config.yaml
dataset: "photos of arthropod specimens (BIOSCAN-5M)"
crop_scale_min: 1
color_jitter: 0.2
encoder_stem: "deep"
encoder_widths: [32, 56, 96]
decoder_blocks_per_level: 2
decoder_upsampling: "nearest_conv"
beta2: 0.999
beta1: 0.95
eps: 1e-08
max_precond_dim: 512
merge_dims: false
adamw_lr_other_params: 0.0014
epochs: 30.7
Rows from block 11 of the encoder of a small image denoising autoencoder, named by matrix and row number. Rows with one number belong to one channel. Each number is 128 + 24 x the weight over its row's rms, rounded and kept within 0 to 255. All counts start at 0.
After each channel's rows are labels from the 100 images, of 14976, where the channel reaches its highest value: "colour at peak" is the nearest of a few named colours to the mean colour under the peak; "strongest on" is what is common among them. Only what is clearly more common there than usual is listed. The data: photos of arthropod specimens (BIOSCAN-5M).
# convs0: expand pointwise conv (encoder.blocks.11.convs.0.weight, 336x56x1x1), inputs 0-55
# convs1: depthwise 3x3 conv, stride 2 (encoder.blocks.11.convs.1.weight, 336x1x3x3, trained with AdamW), a 3x3 kernel
# convs2: project pointwise conv (encoder.blocks.11.convs.2.weight, 96x336x1x1, transposed), outputs 0-95

convs0.59 [125 125 133 100 119 153  85 113 110 128 139 128 114 132 140 149  83  72 128  99 126  76 145 114 117 103 176 136  90 110 142 111 132 147 115 112 156 144 122 119  88 130 156 157 184 142 117 119 168 123 143  94 115 132 129 158]
convs1.59 [130 130 126 131 141 176 127 180 129]
convs2.59 [160  88 119 120 108 153 158 134 114  75 172 147 148 129 133 133 108 102 128 145 147  72 160 122 122  87 138 136 142 118 165 151 115 156 143 156 145 121 131 108 156 144 167 107 151  85 147 106  98 134 141 134 131 117 103 102 147 119 100 149 124 129 103  86 147  90 105 116 118 157 118 146  94 108 139  77 115 153 182 113 106 118 126  90 106  83 158 101 121 133 134 124 135 144 104 113]
colour at peak: brown; black
strongest on: order Coleoptera

convs0.321 [169 120 117 155 103 125 130 115  79  94 140 125 129 133 167 161 153 123 155  95 158 106 140 139 102 134  96 106 111 117  95 167 142 150 111 151 144 122 130 127  96 140 141 137 167 100  89 153 146  87 165 108 117 111  91 131]
convs1.321 [128 130 130 130 171 150 129 144 179]
convs2.321 [198 170 112 137 156  87 155 129 110 102  93  84 147 153 147 130 134 133 188 139 161  69 147 103 158 115 158 115 148 118 148 132 112 127 152 114 136 148 139 121 159 125 123 108 138 101 148 118 159 142 136 108  94 153 148 139 122 126 120  91 112 122 100 123 165 132 137 116 166 136  90 117 156 101 126 138 156  92 116 105  94  92 108 116 130 115 161 109 166 126 103 129 137 136 106 127]
colour at peak: black; brown
strongest on: order Coleoptera

convs0.36 [161 124 112 118 129 109 100 119 136 163 119 119 113 133 133 114 117  96 125  98 121 138 161 114 113 136  91 129 104 142 153 129 176  93 137  95 145 136 127  93 134  54 195 145 129 107 168 117 106 152 129 122 143 123 158 136]
convs1.36 [127 130 132 136 136 199 129 133 134]
convs2.36 [135 136 127 165 124 127 155 156 159 113 125 125  96 127 107 158 130  83  72 120  93 119 117 165  75 153 129 149 169 146 135 148 105  98 111 111 185 117 141 143 112 120 116 131 109 122 118 160  99 146 134 124  94 122 154 166 151 111 171  99 111 114 137 138 128 167 117 127 131 144 163 160 135 132 122  99 145 142 142 126 104 113 159 104 170 138 129 141  97 151  93 115 163 119 109 184]
colour at peak: brown; grey
strongest on: order Coleoptera

convs0.3 [145  96  76 139 145 118  96 112 118 155 134 180 143 134 116 145 117 142 128 194 114 158 129  82 170 120 127 121  98 112 109 161 104 109 146 130 133 153 110 110 145  83 134 133 135 127 118 120  99 105 115 143 138 113  77 122]
convs1.3 [134 139 131 138 161 168 133 155 167]
convs2.3 [112 160 150 104 145 139 133 110 120 124 127 130  98 119 124 135 122 129 110 130 141 137  84 132 179 112 125 143 104 102 116 105 144 114 117 165  93 100 139 136 119 103 136 129 149 138  99  79 142 105 133 135 124 144 108 118 141 140 123  89  92 150 140 127  34 125 121 123 109 117 192 120 120 171 142 160  97 152 142 121 123 135 113 149 168 161 143  95  70 122 150 143 119  97 156 114]
colour at peak: black; brown
strongest on: order Coleoptera

convs0.288 [103 137 118 179 134 133  94 110 123  97 141  94 116 149  80 118 120  80 119 110 122  98 100 103 104  97 108 121 147 132 126 122 161 162  96 109 127 138 135 119 104  87  99 100 167 126  87 162 149 112 130 154 132 134 145 102]
convs1.288 [113 112 124  83  76 125 129 129 131]
convs2.288 [ 98 131 123 124 144 100 127 124 128 157 121 173  93 150 109 114 107 109 144 103 101 164 141 170 186  83 139 105  97 120 133 126 130 132 158 165 127 122  76 116 161 124 109 159 103 103 149  91 153 150 147 114 150 152 159 109 112 174  86 110 148 124 135 133 106 137  89 116 144 133 105 111 101 118  91  92 125 106 130 153 139 111 117 151 103 135 105 108 109 161 127 118 144 182 139 135]
colour at peak: grey; brown
strongest on: order Coleoptera

convs0.231 [158 120 125 151 122 117 117 133 128 126 119 141 120 121 174 179 139 116 143 110 161 120 146  87 143 146 124 152 143 126 134 159  93 132 115 180 116 155 132  75 115 152 120 124 178 156 110 170  84 116 169 131 150 113 105 129]
convs1.231 [129 131 127 131 138 190 126 155 150]
convs2.231 [159 115 153 152 105 144 128 151  99  65 139 127 146 202 143  89 120 129 129  82 129  87 124 100 159  91 133  96 109 148 158 152 125 158 135 108 118 120 127 102 158 126 131 133 129  95 150 111 154 123 152 112  85 148 126 167 116 122 119 114 111 113  70 139 138 132 136 133 144 110 125 118 127 125 157 134 135 105 135 112 143  97 148 115 151 118 162 112 192 136 131 101 140 150 103  88]
colour at peak: black; brown
strongest on: order Coleoptera

convs0.232 [131 117 119 158 111  90  78 105 126 154  98 125 134 144 143 180 143 102 137 148 135 179 170 134 110 121 113 136  98  98 128 158 106 140  98 119 124 135 119 107 155  76 129 119 121 141 123 151  95 110 131  97 106 100  81 135]
convs1.232 [137 146 146 144 147 169 139 147 169]
convs2.232 [204 124 154 136 163 113 153 124 136 118 115  86 128 143  78 110 112 133 161  84  92 156 100  94 109 151 168 120 155 112 155 144 140 142 143  86 151 115 125 110 121 135 135 113 130 122 150 172 120 127 139 130 121 141 157 152 113 132 129 133 116 112 143  97  78 155 117 120 137 126 108 120 141  93  94 123 126 133 109 167 140 175 154 122  52 114 124 123 153 141 108 137 121 140 107 106]
colour at peak: black
strongest on: order Coleoptera

convs0.260 [166 143 132 102 103 145 123 145 139 131 110 123 115 129 107  81 117 134 112 143 136  99 117 155  84 112 158  99  95 133 152 101 152 151 128 190 124 153 144 114 131 135 116 129 128 107 151 104 125  94 104  62 155 100  96 138]
convs1.260 [128 129 131 131 148 197 128 129 132]
convs2.260 [119 115 147 116 119 133 129 139 167 123 143 175 132 127 140 135 136 153 173  94 151  94 121 122 173 120  68  81 114 138  91 145 154 150 137 118  81  98 175 135 147 133 111 143 146  98 125 159 161 171 142 121 145 119 105 125 172 135 133 131 122 117  81 150 137 154 120 140 123 120  97 121 123 132 130 125 150  72 119 112 135 147 170  76 133 136 119 186 157 121 138 134 147 137 128 131]
colour at peak: brown; grey
strongest on: order Coleoptera

convs0.55 [160  99 133 100 128 110 122 129 137 119  94 117 140 125  98 118 101 120 143 177 128 163 159 123 108 115 123  99  71 145 114 142 178 153 177 150 161 139 102 169 134 127 117  96 105 149 136 100 124 113 147 124  82 112 134 123]
convs1.55 [126 131 131 129 142 180 131 146 172]
convs2.55 [ 98 139 111 161 112 145 133 110  95  97 137 111 123  83 146 163 163 118  90 136 151 100 127 156 176 158  93 147 154  71 135 114 147 142 127 111 103 130 117 138 136 135 126 127 151 140  94 118 129 144 117  88  98 128 137 116 204 146  92 120 136 146 153 138  79 110 122 152 124 160 104 112 146 114 121 148 100 130 143 140 140 129 125 101 151 131 176  78 100 147 113 155 127 112 137 102]
colour at peak: black
strongest on: order Coleoptera

convs0.228 [109 139 141 151 111 124 136 129 133 168 131 141  81 162 142 133 105 147 114 101 118 118 136 132 192  88 143 144 111 155 113  66 176 157 134  95 107 131 168 110 120 137 142 168 148 103 163 123 132 125 147 112 136 133 139 137]
convs1.228 [128 132 130 131 186 154 132 156 146]
convs2.228 [ 98 127  81  95 110 136 103 112  77 118 160 148 104 102 136 155 160  76  90 127 130  76 127 123 103 126 103 143 118 143 151 137 152 131 109  98 123 119 145 114 110 145 127 103 145 122 134 112 118 167 108 113 161  94 116 100 186 148 132 135 130 115 102 133 135 128 113 165 119 170 117 122  84 107 119  80 162 146 148 113 125  86 180 146 114 134 133 174 142 128 118 108 144 135 139 137]
colour at peak: brown; black
strongest on: order Coleoptera

convs0.177 [149 147 130 114 165 123  89 143 142 168  94 129  98 173  99  88 104  90 124 160  94 108 139  87 177 123 147 111 150 139 127 166 113  95 132 137 152 107 148 133 107 127 113 107 119 138 126  90  96 116 132 124 147 130 151 106]
convs1.177 [128 132 128 135 137 194 128 153 133]
convs2.177 [ 67 125 123 105 141 157 132 104 119 154 124 131 162 148 140 131 124 109 116 108 161 137 124 116 135  84  74 139 121  98  82 102 157 136 139  95 121 118 101 149 156 169  90 108 103 140 135 159 128 126  93 126  84 147 131 144 145 142 150 165 154 139 127  81  91 134 111 128  89 133 152 110 146 105 116 135 115 164 160 142 127 117 124 118 162 138 139 103  82 140 137 141 112 158 153  76]
colour at peak: brown; black
strongest on: order Coleoptera

convs0.120 [145 168 114 126 144 109 107 144 137 153 135 126 114 123 102 112 133 156  73 131 137 131 126 100 146  92 153 144 110 143  98 134 138 147 131 181 185 102 133 143  96 136 115 140 172 148  98  97  87 108 134 134 180 132 114 118]
convs1.120 [123 125 128 129 145 157 129 142 190]
convs2.120 [ 94 121 114 128 137 144 144 125 123 128 132 155  90 117 137 125 152 135 100 143 126 133 145 128 162 113 106 127 138 116 117  86 130 156  82 103  95 125  92 111 110 162 152 126 149  91 118 132 119 110 121  58 167 142 124  98 144 174 136 113 142 176 157  99 121 138 166 119 117 151 108 152 154 125 138 170 101 120 170 131 129 107  73 140 136 109 159 108  81 173 154 123 107 138 110 110]
colour at peak: black; brown
strongest on: order Coleoptera

convs0.214 [124 146 144 105 122  79  95 142 148 128  98 133  97 111  89 130 152 149 111 136 121 156 149  79 150  93 124 158  95 153 111 114 142 134 126 131 179  81 156 147 111 109 151 109  91 147 150 149 115 118 143 134 136 150 103 165]
convs1.214 [131 129 126 126 107  91 128 104  75]
convs2.214 [145 153 136 138 135 128 165 102 112 139 109 132 127 190 103 142 128 138 122 159 138 143 130 170  99 173 130 163 111 155 141 134 134  91 128 133 109 101 157 100 117  93 131 124  94 162 126 124 122 106 117 170 148 127  97 143  90 115 137 149 131 134 129 124 154  91 128 176 121 148 146 122 131 140 108 129 112 109  80 113 136 131 135 149 124  94  82 173  41 110 110 119 130 119 155 144]
colour at peak: white
strongest on: order Coleoptera

convs0.199 [132 119 114  79 136 128 151 107 161 138 114 123 147 162 127  99 117 116  77 146 130 126 112  99 131 116 138 140 158 112 102  86 135  91  85 160  91 122 100 148 118 137 121 126  94 124 152  93 146  94 100  82 163 134 105 148]
convs1.199 [126 126 123 134 173 141 137 179 144]
convs2.199 [ 72 158 150 117 119 115 157 123  98 115 133 139 118 156 142 147 159 104  64 174 130 139 109 124  99 122  83 137 116 134 171 122 105 119 123 116 166  99 135 107 106 155 145 133 148 109  94 139 163  77 131 113 122 135 158 111 128 139 108 108 135 138  78 139 120 102 119 160 123 115 146 119 154 142 125  99 104 104 130 128 100 134 127 145 169 164 191 138  99 154  97 119 116 159 117 135]
colour at peak: black; brown
strongest on: order Coleoptera

convs0.122 [111  94 112 102 143 104 120 105 118 132 101 100  82 190 123 137  85 100 102 164  93 133 147  86 129 125 105 148 125 146 124 104 145 118  98 111 142 131 144 126  78 128 121 111 128 117 128 115  95 113 146 190 128 122 142 122]
convs1.122 [131 132 135 130 149 137 136 182 168]
convs2.122 [134 123 111 144 102 121 108 146 126  77 123 126 106 116 128 113 140 101 115 111 146  80 109 140 115  98 141 132  99 112 142 126 121 130 106 163 127 150 131 136 156 165 148 131 152 105 126 100 120 122 129 111 126 112 159 143 103 116 114 144 136 124 175 196  54 129 113 128 149 141 121 144 117 150 156 168 128 115 182 155 100  64 138 147 125 187 154 134  84 136 126 138 114 109 112 141]
colour at peak: black
strongest on: order Coleoptera

convs0.136 [131 152 126 133 113 148 136 149 148 111 128  77 107 136 134  55  96 140 160 150 190 110 150 112 154 138 138 134 119 145 102 130 108 150 103 106 111 107 127  72 106 127 115 137  91 124 132 142 145 172 142 134 146 129 117 100]
convs1.136 [131 132 138 132 154 168 134 164 166]
convs2.136 [144 161  99 142 129 145 161 147 105 166 116 139 110  62 144 113 143 159 143 103 144 139 181 152 183  93 109 108 137 142 102 125 140 140 139 136 131 116 136 137 100 134 120 154  96 113  88 146 118 138 147 127 108 145 100 125 147 148 106 104 125 102 172  94 189  85 142 143 133 135 136 129 155 119  84 138 105  88 101 148 139 137 127  96 115 113 128 108  78 119 139 138  98 143 153 139]
colour at peak: black
strongest on: order Coleoptera

convs0.143 [189 121  97 160 135 114 101 109  96 112 143 131 138 150 128 115 130  93 130 145 142 106  85 100 133 151 127 127  88 151 100 121 151 152 146 152  80 110 108  91 164 115 124  82 127 143 165 132 114 139 124  93 108 125 149 104]
convs1.143 [126 132 135 127 141 173 136 147 177]
convs2.143 [ 97 125 116 137 103 113 119 137 141 168 134 114 116 133 137 141 120 130 137  86 144 106 146 143 185  90 110 176 165 132  87 115 119 125 141 122 113 143 101 151 135 128 110  86 102 110 117 141 196 136 143 119 160  94 163 123 149 132 128 141 102 184 113 151  81 131 112 102 133 109 158 133 164 144 159 122 130 143 143 144 115  96 103 149 174 127 101 102 130 161 115  97 112  94 119 106]
colour at peak: black; brown
strongest on: order Coleoptera

convs0.173 [147 115 139 134 125 147 101 105 144 141 113 124 103 115 129 143 101  67 142 130  86 142 145  90 153 116 109 125  88 109 176 147 135 128 129 135 176 139 122 123  88 189 126 171  85 118 159 113 110 115 135 142 118 120 114 142]
convs1.173 [127 126 129 131 122 171 130 117 184]
convs2.173 [144 150 108 120 109 103 145 136  92 148 168 173 103 101 155 170 122  73 137 182 103 112 129 104 141 124 169 106 128 108 132 125 109 129 133 174 120 155 149 157 156 154 125 115 113 123 103 132 123 144 156 130 132 122 105 146 102 167 100 125 138 155 153 128  84 160 148 117 152 191 119 119 121 151 119 119 170 162 167 146 132 138  91 155 156 151 121 152 110 137 124 133 104 136 150 105]
colour at peak: grey; brown
strongest on: order Coleoptera

convs0.277 [ 95 128 145 155 115 106 141 131 102 140 152 140  92 147 122 123 107 126 152 160 156 127 158  90 181 100 158 176 108 150  82 124 112 170 107 120 114 119  98 115 132 107  85 108 143 148 145 127 135 164 166 142 143 137 141 118]
convs1.277 [128 132 130 132 169 175 128 134 163]
convs2.277 [106 141  86 108 135 154 145 142  99 152 117 158 129 100 128 132 144 132  76  97 145  88 123 158 168 118 112  89 149 137  81 113 120 128 150  83 166  80 114 138 117 100  89 168 113 142 126 133 150 160 125  76 112 132 142 116 141 157 121 102 126 111 128 126 150  94 118 128 129 153 136 143 109 129 114 154 119  93 113 140 128 129 153  92 150 167 135 134 115 159 125 134 129 122 149  53]
colour at peak: black; brown
strongest on: order Coleoptera