{"model": "image denoising autoencoder", "dataset": "photos of arthropod specimens (BIOSCAN-5M)", "train_examples": 48750, "image_size": 48, "crop_scale_min": 1, "horizontal_flip": true, "color_jitter": 0.2, "bottleneck": "denoising", "downsampling_factor": 8, "encoder_arch": "mobilenet_v2", "encoder_norm": "batchnorm", "encoder_activation": "relu", "encoder_depths": [4, 7, 4], "encoder_kernel_size": 3, "encoder_stem": "deep", "encoder_expansion": 6, "encoder_widths": [32, 56, 96], "loss": "mse", "latent_channels": 32, "decoder_norm": "groupnorm", "decoder_activation": "silu", "decoder_weight_standardization": false, "decoder_padding_mode": "replicate", "decoder_widths": [64, 128, 128, 128], "decoder_blocks_per_level": 2, "decoder_block": "basic", "decoder_attention": false, "decoder_upsampling": "nearest_conv", "init": "xavier_uniform", "residual_init": "zero_last", "optimizer": "soap", "beta2": 0.999, "lr": 0.0045, "beta1": 0.95, "shampoo_beta": 0.999, "eps": 1e-08, "precondition_frequency": 20, "max_precond_dim": 512, "merge_dims": false, "one_sided": false, "adamw_lr_other_params": 0.0014, "grad_clip": 3.0, "steps": 11700, "batch_size": 128, "epochs": 30.7, "lr_schedule": "cosine", "final_lr_fraction": 0.05, "warmup_steps": 230, "weight_decay": 0.1, "adamw_weight_decay_other_params": 0.05}
Rows from block 11 of the encoder of a small image denoising autoencoder, named by matrix and row number. Rows with one number belong to one channel. Each number is 128 + 24 x the weight over its row's rms, rounded and kept within 0 to 255. All counts start at 0. After the name is the row's rms in percent of the matrix's.
After each channel's rows are labels from the 100 images, of 14976, where the channel reaches its highest value: "top examples" is what is common among them. Only what is clearly more common there than usual is listed. The data: photos of arthropod specimens (BIOSCAN-5M). In brackets: how many of the 100, against the usual share in percent.
# convs0: expand pointwise conv (encoder.blocks.11.convs.0.weight, 336x56x1x1), inputs 0-55
# convs1: depthwise 3x3 conv, stride 2 (encoder.blocks.11.convs.1.weight, 336x1x3x3, trained with AdamW), a 3x3 kernel
# convs2: project pointwise conv (encoder.blocks.11.convs.2.weight, 96x336x1x1, transposed), outputs 0-95

convs0.97 048 [ 86 111 132 108 122  64 108  93 147 144 126 143 112 141 106 122  99 123 153 167  98 166 141  86 151 141 110 111 100 151 120 120 101 133 119 108 118 143 110 119 143 109  96  99 108  58 121 100 106 109 126 142 146 115 130 132]
convs1.97 073 [130 126 131 135 198 138 132 139 135]
convs2.97 059 [ 94 157 123 126 102 139 128 115 163 116 100 128 130 130 130 159 137 112 105 109 150 139 136 119 117  98  96 105 121 132 130 123 101 117 142  81 172 101 129 152 128 177 120 142 117 153 101 162 128 123 121 107 115 178 168 179 129 158 134 168 122 120 154 159 109 139  88 157 118 117 183 124 153 152 128 147 129 152 155 171 143 141 179 110  96 176 140 127 102 136 145 128 130  87 142 151]
top examples: order Coleoptera (37 vs 16.8)

convs0.31 123 [134 138 150 120 113 160 118 113 113 151  93 138 103 163 130  92 131 155  81 123 139 114 112 172 109 129 135 120 106 133 119  86 176 128 143 158 117 163 161  93 174 142 113 111 148  93 114  99 115 111 119 101 137 117 100 166]
convs1.31 051 [152 168 163 141 125 123 142 147 160]
convs2.31 094 [115 144 129 123  97 119 161 143 104 175 130 126  74 104 112 123 168 176  86 146 121 108 128  98 109 123 199 148 151 139 124 105 142 127 111 102 157 140 139  89 107 107 140 140 117 139 126 146  90 150  98 116 183 100 148 107 147 166 146 153 116 125 128 126 167 130 111 128 114 144 114 132 141 119 109 140 158 141 113 138 121 135  73 168 102 107 123  84 145 129 109 127  95 139 131  91]
top examples: order Coleoptera (38 vs 16.8)

convs0.87 123 [154 125 157 159 122  85 182 131 112 162 142 127 112  75 103 101 134 126 145 113 116 117 131 117 118 114 118 140 104 119 126 114 120 119 124 147 175 138 105  89 122  56 132 150 145  89 127 139  90 154 110 126 114 137 160 149]
convs1.87 087 [129 131 200 128 128 129 128 128 129]
convs2.87 137 [167 126 128 114 116 156 157 131 124  83 134 101 111 115 121  93 148  79  72 126 121 119 170 135 120  96 148 150 141 119 124 152 103 128 122 164 140  90 119 104 138 136 143 143  74 144 148 144  94 165 148 117 128 136  78 128  76 130 159 114 123 157 152 112 161 159 123 115 130 103 127 134 163  85 114 107 164 188 121 151 139 120  93 143 135 125 137 123 111 154 104 138 102 120 147 128]
top examples: order Hymenoptera (49 vs 20.5)

convs0.111 056 [125 139 156 137  97 144  81 124 137 106 149 121 140 151  80  95 126  93 141 131 154  97 121 151  91 110 129 121 128 139 131  79 199 177 121 116 106 167 123 123 126 145 134 151 111 132 138 114 157 151 120  90 144 141 143 122]
convs1.111 050 [130 129 133 133 149 164 131 164 174]
convs2.111 072 [133 138 134 107 117  92 130 131 128  93 118 115 126 122 127 148  95 111 143  90 119 144 150 173 126  60 154 137 144 133 144 146 124 103 149 147 106 135 104 140 136  92 158 116 154 107 115 128 138 142 156 106 121 137 128 113 157 110 108 110  99 147 150 129 158 112 116 177 130 108 146 181 122 156 107 120 168 130 157  72 121 123 126  99 117 164 125 129 179 164 130 167 167 181 118 159]
top examples: order Coleoptera (67 vs 16.8)

convs0.77 116 [113 101 115 131 126 125  88 114 122 126 128 136 129 132 144 160 119 122 145  97 138  97 158 105 136 125 125 159 150 133  72 175 153 107 117  93 152 137 111  96 108  66 146 138 105 153 103 170 159 166 158 151 139 124 130 104]
convs1.77 060 [128 127 128 127 188 128 127 168 129]
convs2.77 129 [126 123 162  95 108 106 143 114 130 141 131 133 105 130 108  77 145 127 177 161 138 106  89 143 106 114 111 102 123 150 115 123 120 166 122 107 125 106 147 132 124 144 111  85 193  97 148 181 112 155 150 132 136 132  89 102 159 127 113 138 168  80 151 145 114 128 161  72 153 142 104 136 151  96 116  99 140 124 144 130 138 108 120 124 163 142 142 127 136  91 150 125 155 117 131  83]
top examples: order Hymenoptera (41 vs 20.5)

convs0.171 095 [103 148 160 138 138 157 147 126 154 167 134 123 126 111 145 139 116 160 145 131 139 148 173 184  81 157 120 166 168 144 131 114 138 128  90  91 127 166 112 136 126 163 150 140 177 128 137 129  88 126 123 116 156 122 148 134]
convs1.171 055 [ 99  80 116 104  96 116 128 123 140]
convs2.171 056 [172 158 136 116  91 141 105 100 104 122 127 110 163 116 119 127 116 120 131 153 161 114 100 127 117 127 118 112 129  93 132 159 155 114 158  93  86 111 117 137 110 130 163 142 175 109 128 148 154 127  93 139  97 165  90 119 155 159 101 138 129 145 111 117 140  98 119 145 130 120 148 100 122 114 136  99 150 115 115  68 129 163 144 137 104 152 134 125 108 108  88 188 104 161 187 137]
top examples: order Coleoptera (41 vs 16.8)

convs0.255 205 [121 145 136 160 168 123 131  91  72 153  86 167 131 157 114 135 117 131 109 106 141  83 135 125 101 139 136 144 141 131 106 129 117 125 130 137 105 118  93  86 130 105 131 111 170 158 106 170 121 102 143 159 141 125  74 146]
convs1.255 051 [140 163 120 160 179 137 124 129 118]
convs2.255 158 [159 144 134 130  77 126 134 178 137 150 125 105 142  94 116 114 122 125 133 127 157 121  69 141 104 136 126 170 131  91 103 129 130 148 116  99 152  90 106 121 134 147 150  71 177 144 107 190 131 149 155 150 117 119  90 113 147 122  88 138 129 133 148 100 126  76 144 125 108  98 138 120 137 111 121  84 129 137 136 135 145 139 150 132 149 131 121 164 161  98 137  77 141 153 130 116]
top examples: order Hymenoptera (44 vs 20.5)

convs0.18 108 [ 92 135 102 131 134  79  85 111 118 108 115 123 137 104 110  73 132 126 128 129 153 148 149 127 158 164 118 141 179 134 165 110 108 136 141 125  89  88 102 145 128 143 142 140 150 100 117 118 120 112 109 162  90 140 151 172]
convs1.18 210 [129 128 128 128 128 128 200 128 129]
convs2.18 159 [137  86 142 125 129  79 132 106 110 141 152  71 106 122 145 132 118 103 134 107 141 129 124 178 116  81 149 153 140 121  90 115 139 135 117 136  98  99 140 121 124 135 141 183  89 126 135 119 103 146  85 105 112 155 119 142 160 141 133 134 181 152 157 132 136 168 137 117 137 112 110 107 122 137 128 138 112  99 114 135 122 147 204 145 145 111 133 132 146 133 140 119 101 122  52 145]
top examples: order Hymenoptera (48 vs 20.5)

convs0.119 116 [100 139 125 144 144  80 112 127 120 127 111 134 123  96 106  70 134 124 109 114 134 135 126 127 152 146 115 135 143 132 168 106 106 134 131 158  79 113  94 148 161 155 115 129 152 100  90 113 126 118  80 144  75 149 142 173]
convs1.119 110 [127 129 129 200 130 133 134 130 129]
convs2.119 246 [117 138 124 111 110 168 145 116 104  79 139 149 157 125 105 130 163 118 181 141 142 120 179 154 142 121 119  92 113 132 134 121 133 126 122 107 118 132 136 121 128 101 115 138 139 131  94 123 118 109 124  98 139 156 183 108 119 130 179 105 117 109 159 144 106 147 178 112 130 119 117 105 125 118 135 103 111 130 135 144 126 151 161 138 134  81  67 135 191 143  96 133 131 102 193 152]
top examples: order Hymenoptera (41 vs 20.5)

convs0.65 131 [136 122 100 107 144  99 187 158 119  88 126 138 146 156 108 109 137 147 128 109 123 133 151  90 113 127 116 132  95 127 143 150 154 139  85  58 146 114 127 109 172 189 116 113 136 128 111 125 137 118 117 119 161 117 147 126]
convs1.65 216 [128 128 129 128 128 128 128 128 200]
convs2.65 195 [131 129 122 133 136  36 132 133 115 141 127 158 125 126 101 130 115 140  99 126 155 147  78  92 140 150  95  85 114 115 154 124 107 116 132 151 146 103 103 122 158 118 141 100 119 125 105 195  75 150  76 131 121 102 128 107 165 120 138 133 119 137 121 148 133 195 132 129 125 124 181 135 104 122 136 145 129 103 109 118 133 104 108 121 130  93 130 135 139 135  88 128 100 126 143 106]
top examples: order Hymenoptera (47 vs 20.5)

convs0.109 064 [131 100 110 117 141  98 137 110 138 104 126  99 131 187 126 126  96 107 129 147 113 163  75 174 155 106 152 138 117 145  87  72 119 124 134 116 126 120  97 129 111 106 119 160 148  96 153 118 131 128 108 170 132 110 132 164]
convs1.109 060 [132 132 128 188 153 133 156 142 129]
convs2.109 047 [115 118 115 146 121 179 128 138 138 122 122 103  99  90 129 149 157 120 105 142 135 124 134 110 101  96 142 164 150 132  95 116  91 132 106 103 134 116 159 121 144  95  86 157 142 189 110 111 138  88 105 115 102 111 176 107 143 113 159 142  81 125 130 168 147 138 148 150 111 158 159 122 116 124 191 108 121 138 100 133 134 111 196 134 150 163 117 133 123 156 146 134 109 128 136 123]
top examples: order Coleoptera (50 vs 16.8)

convs0.166 096 [144  90  77 117 118 154  90 115 126 107 159 138 124 125 109  99 113 148 120 108 140  85 139 138 135 121 142 121 126 138  95 120 191 145  81 133 123 123 129 106 135 120 130 119  71 135 148 176 153 106  76 107 125 111 140 133]
convs1.166 064 [125 124 126 127  65 140 122  96 123]
convs2.166 066 [149 120  86 103 128 175 133 179 121 156 174 129  92 121 131 120 163 133 135 125 119 118 122 170 126 163  98 115 123 122 145 146 156 119  93 143 154 115 101 121  91 129 136 145 104 132 107 134  92 138 161 128 116 127 144 164 154 136 123 170 137 101 162 133 163 136  98  98 157 134 129 117 146  94 116 141 103 143 156 105 124  93 163 147  38 133 130 155 119 125 150 124 142 103 130 147]
top examples: order Hymenoptera (41 vs 20.5)

convs0.99 137 [103 135 118 157 167 102 109 109 106 139 128 144 107 143 126 141 129 144 126  66 175 119 133 119 134 104 150 142 111 133  85 163 117  74 123 112 152 116  92 112 114  82 149 137 131 171 115 141 131 161 123 133  97 167 105 118]
convs1.99 069 [131 139 131 126 127 127 138 195 150]
convs2.99 168 [168 107 113 142 152 188  97 125 161 115 116 108 149 130 128 174 137 138 162 100 127 111 177 174 161  99 146  83 124 150 145 146 101 121 114 141 119 137 150 180 147 130 142 176 163 153 164 186  96 170 118 151 139 154 102 127 123 145 161 142 150 121 162 122 122 124 128 137 133 124 145 111 118 145 110 139 136 148 120  85 139  99 111 133 110 118 141 117 137 114 119 103 113 116  87 127]
top examples: order Hymenoptera (42 vs 20.5)

convs0.51 125 [100 164  95 123 146 116 154 200 135 151 140 141 120  85 165 146 158 142 119 123 165 156 116 139 151 105 125 132  98 136 120 149 149 145 158 163 150 149 125 134 128 116  74  99 143 104 150 131 124  91 124 110 105 127 122 154]
convs1.51 067 [126 134 135 126 116 130 117  68  93]
convs2.51 064 [170 122 123 159 122 145 124 120 167  71 114 114 129  66 112 125 102 136 133 120 127 119 106 151 104  82 103 131  81 156 137 153 134  73 125 114 111 137 140 137 105 132  93 112 146 139  87 135 153 136 129 150 131  87 101 137 136 112 152  98 128 104 165 191 168 121 136 129 109 133  90 139 125 167  91 145 151 148 127 116 131 169 156 130 140 141 152 135 136 148 114 135 131  91 106 103]
top examples: order Coleoptera (36 vs 16.8)

convs0.312 156 [128 135 157 150 111 141  92 167 115 122 111 104 131 109 120 118 141 114 151 129 136 178 147 154 115 144 134 105 155 111  95 151 136 122  54 162 133 122 136 101 116 167 104 106  83 122 106  91 105 127 114  99 135 171 129 111]
convs1.312 048 [ 98 112 128 100 103 140  87 116 154]
convs2.312 089 [153 157 110 129 100 120 169 145 115 143 166 108 114  98 115 172 135 142 145 151 189 154 137 167  99 143 136  97 134 131 126 136 111 104 136 121 148 141 111 119 171 125 122 122 169  85  94 157 130 166 137 158 113 139  88 122 162 121 101 139 163  98 156 128 156 108 141  98 128  91  98 147 158 126 111  92 150 125 123 138 138 135 109 123 120 138 138 112 206  95 118 110 120 121 145 146]
top examples: order Coleoptera (41 vs 16.8)

convs0.290 074 [152  95  91 164 155 122 116 102 146  82 139 139 145 148 137 149 152 140 142 106 165 169 121 121 101 132 128 106 111 135 115 104 111 136  94 184 130 155 101 112 120 109 130 147 167 127 126 143  87 133 135  86 139  99  80 132]
convs1.290 058 [131 135 128 135 190 144 131 158 137]
convs2.290 096 [168 139 168 116 156 122 107 156 118 146 143 142  91 150 123 125 105 127 169 167 120 145  90  94 118  97 133 100  89 120 143 144  97 120 153 145 115 101 101 132 116 158 120 164 161 112 113  89 115 118 152 123 129 159 124 147  91 121 181 127 146 148  73 128 134 120  92 128 121 123 114 133 108 136 130 114 127 144 156 122 152 108 153 163 132 122 170 117 196 116 137 133 130 156  69 116]
top examples: order Coleoptera (53 vs 16.8)

convs0.39 070 [126 106 121 162 137 121 140 125 131  86 133  98 100 155 135 107 120 125 108 172  98 129 103  78 171 138 136 140 107 142 108 160 131 148 173 141  91 126 100  95 141  82  88 122 132 160 156 158 105 109 100 134 134 118 107 143]
convs1.39 052 [134 152 139 143 168 156 132 164 150]
convs2.39 069 [111 175 126 110 139 109 126  96 142 134 154 104 110 110 137 110 133 108  95 148 165 118 131 138 146 153 124 141 156 116 103  94 118  90 113 140 128 149 192 193 120 120 117 116 109 171 105 131 132 139 140 130  91 145 102 124 157  97  90 124 124 174 134 111 111 110 124  98 130 140 154 129  98 169 119  92  99 147 148 135 139 124 125 161 113 132 144 159  72 148 133 129 151 109 188 124]
top examples: order Coleoptera (43 vs 16.8)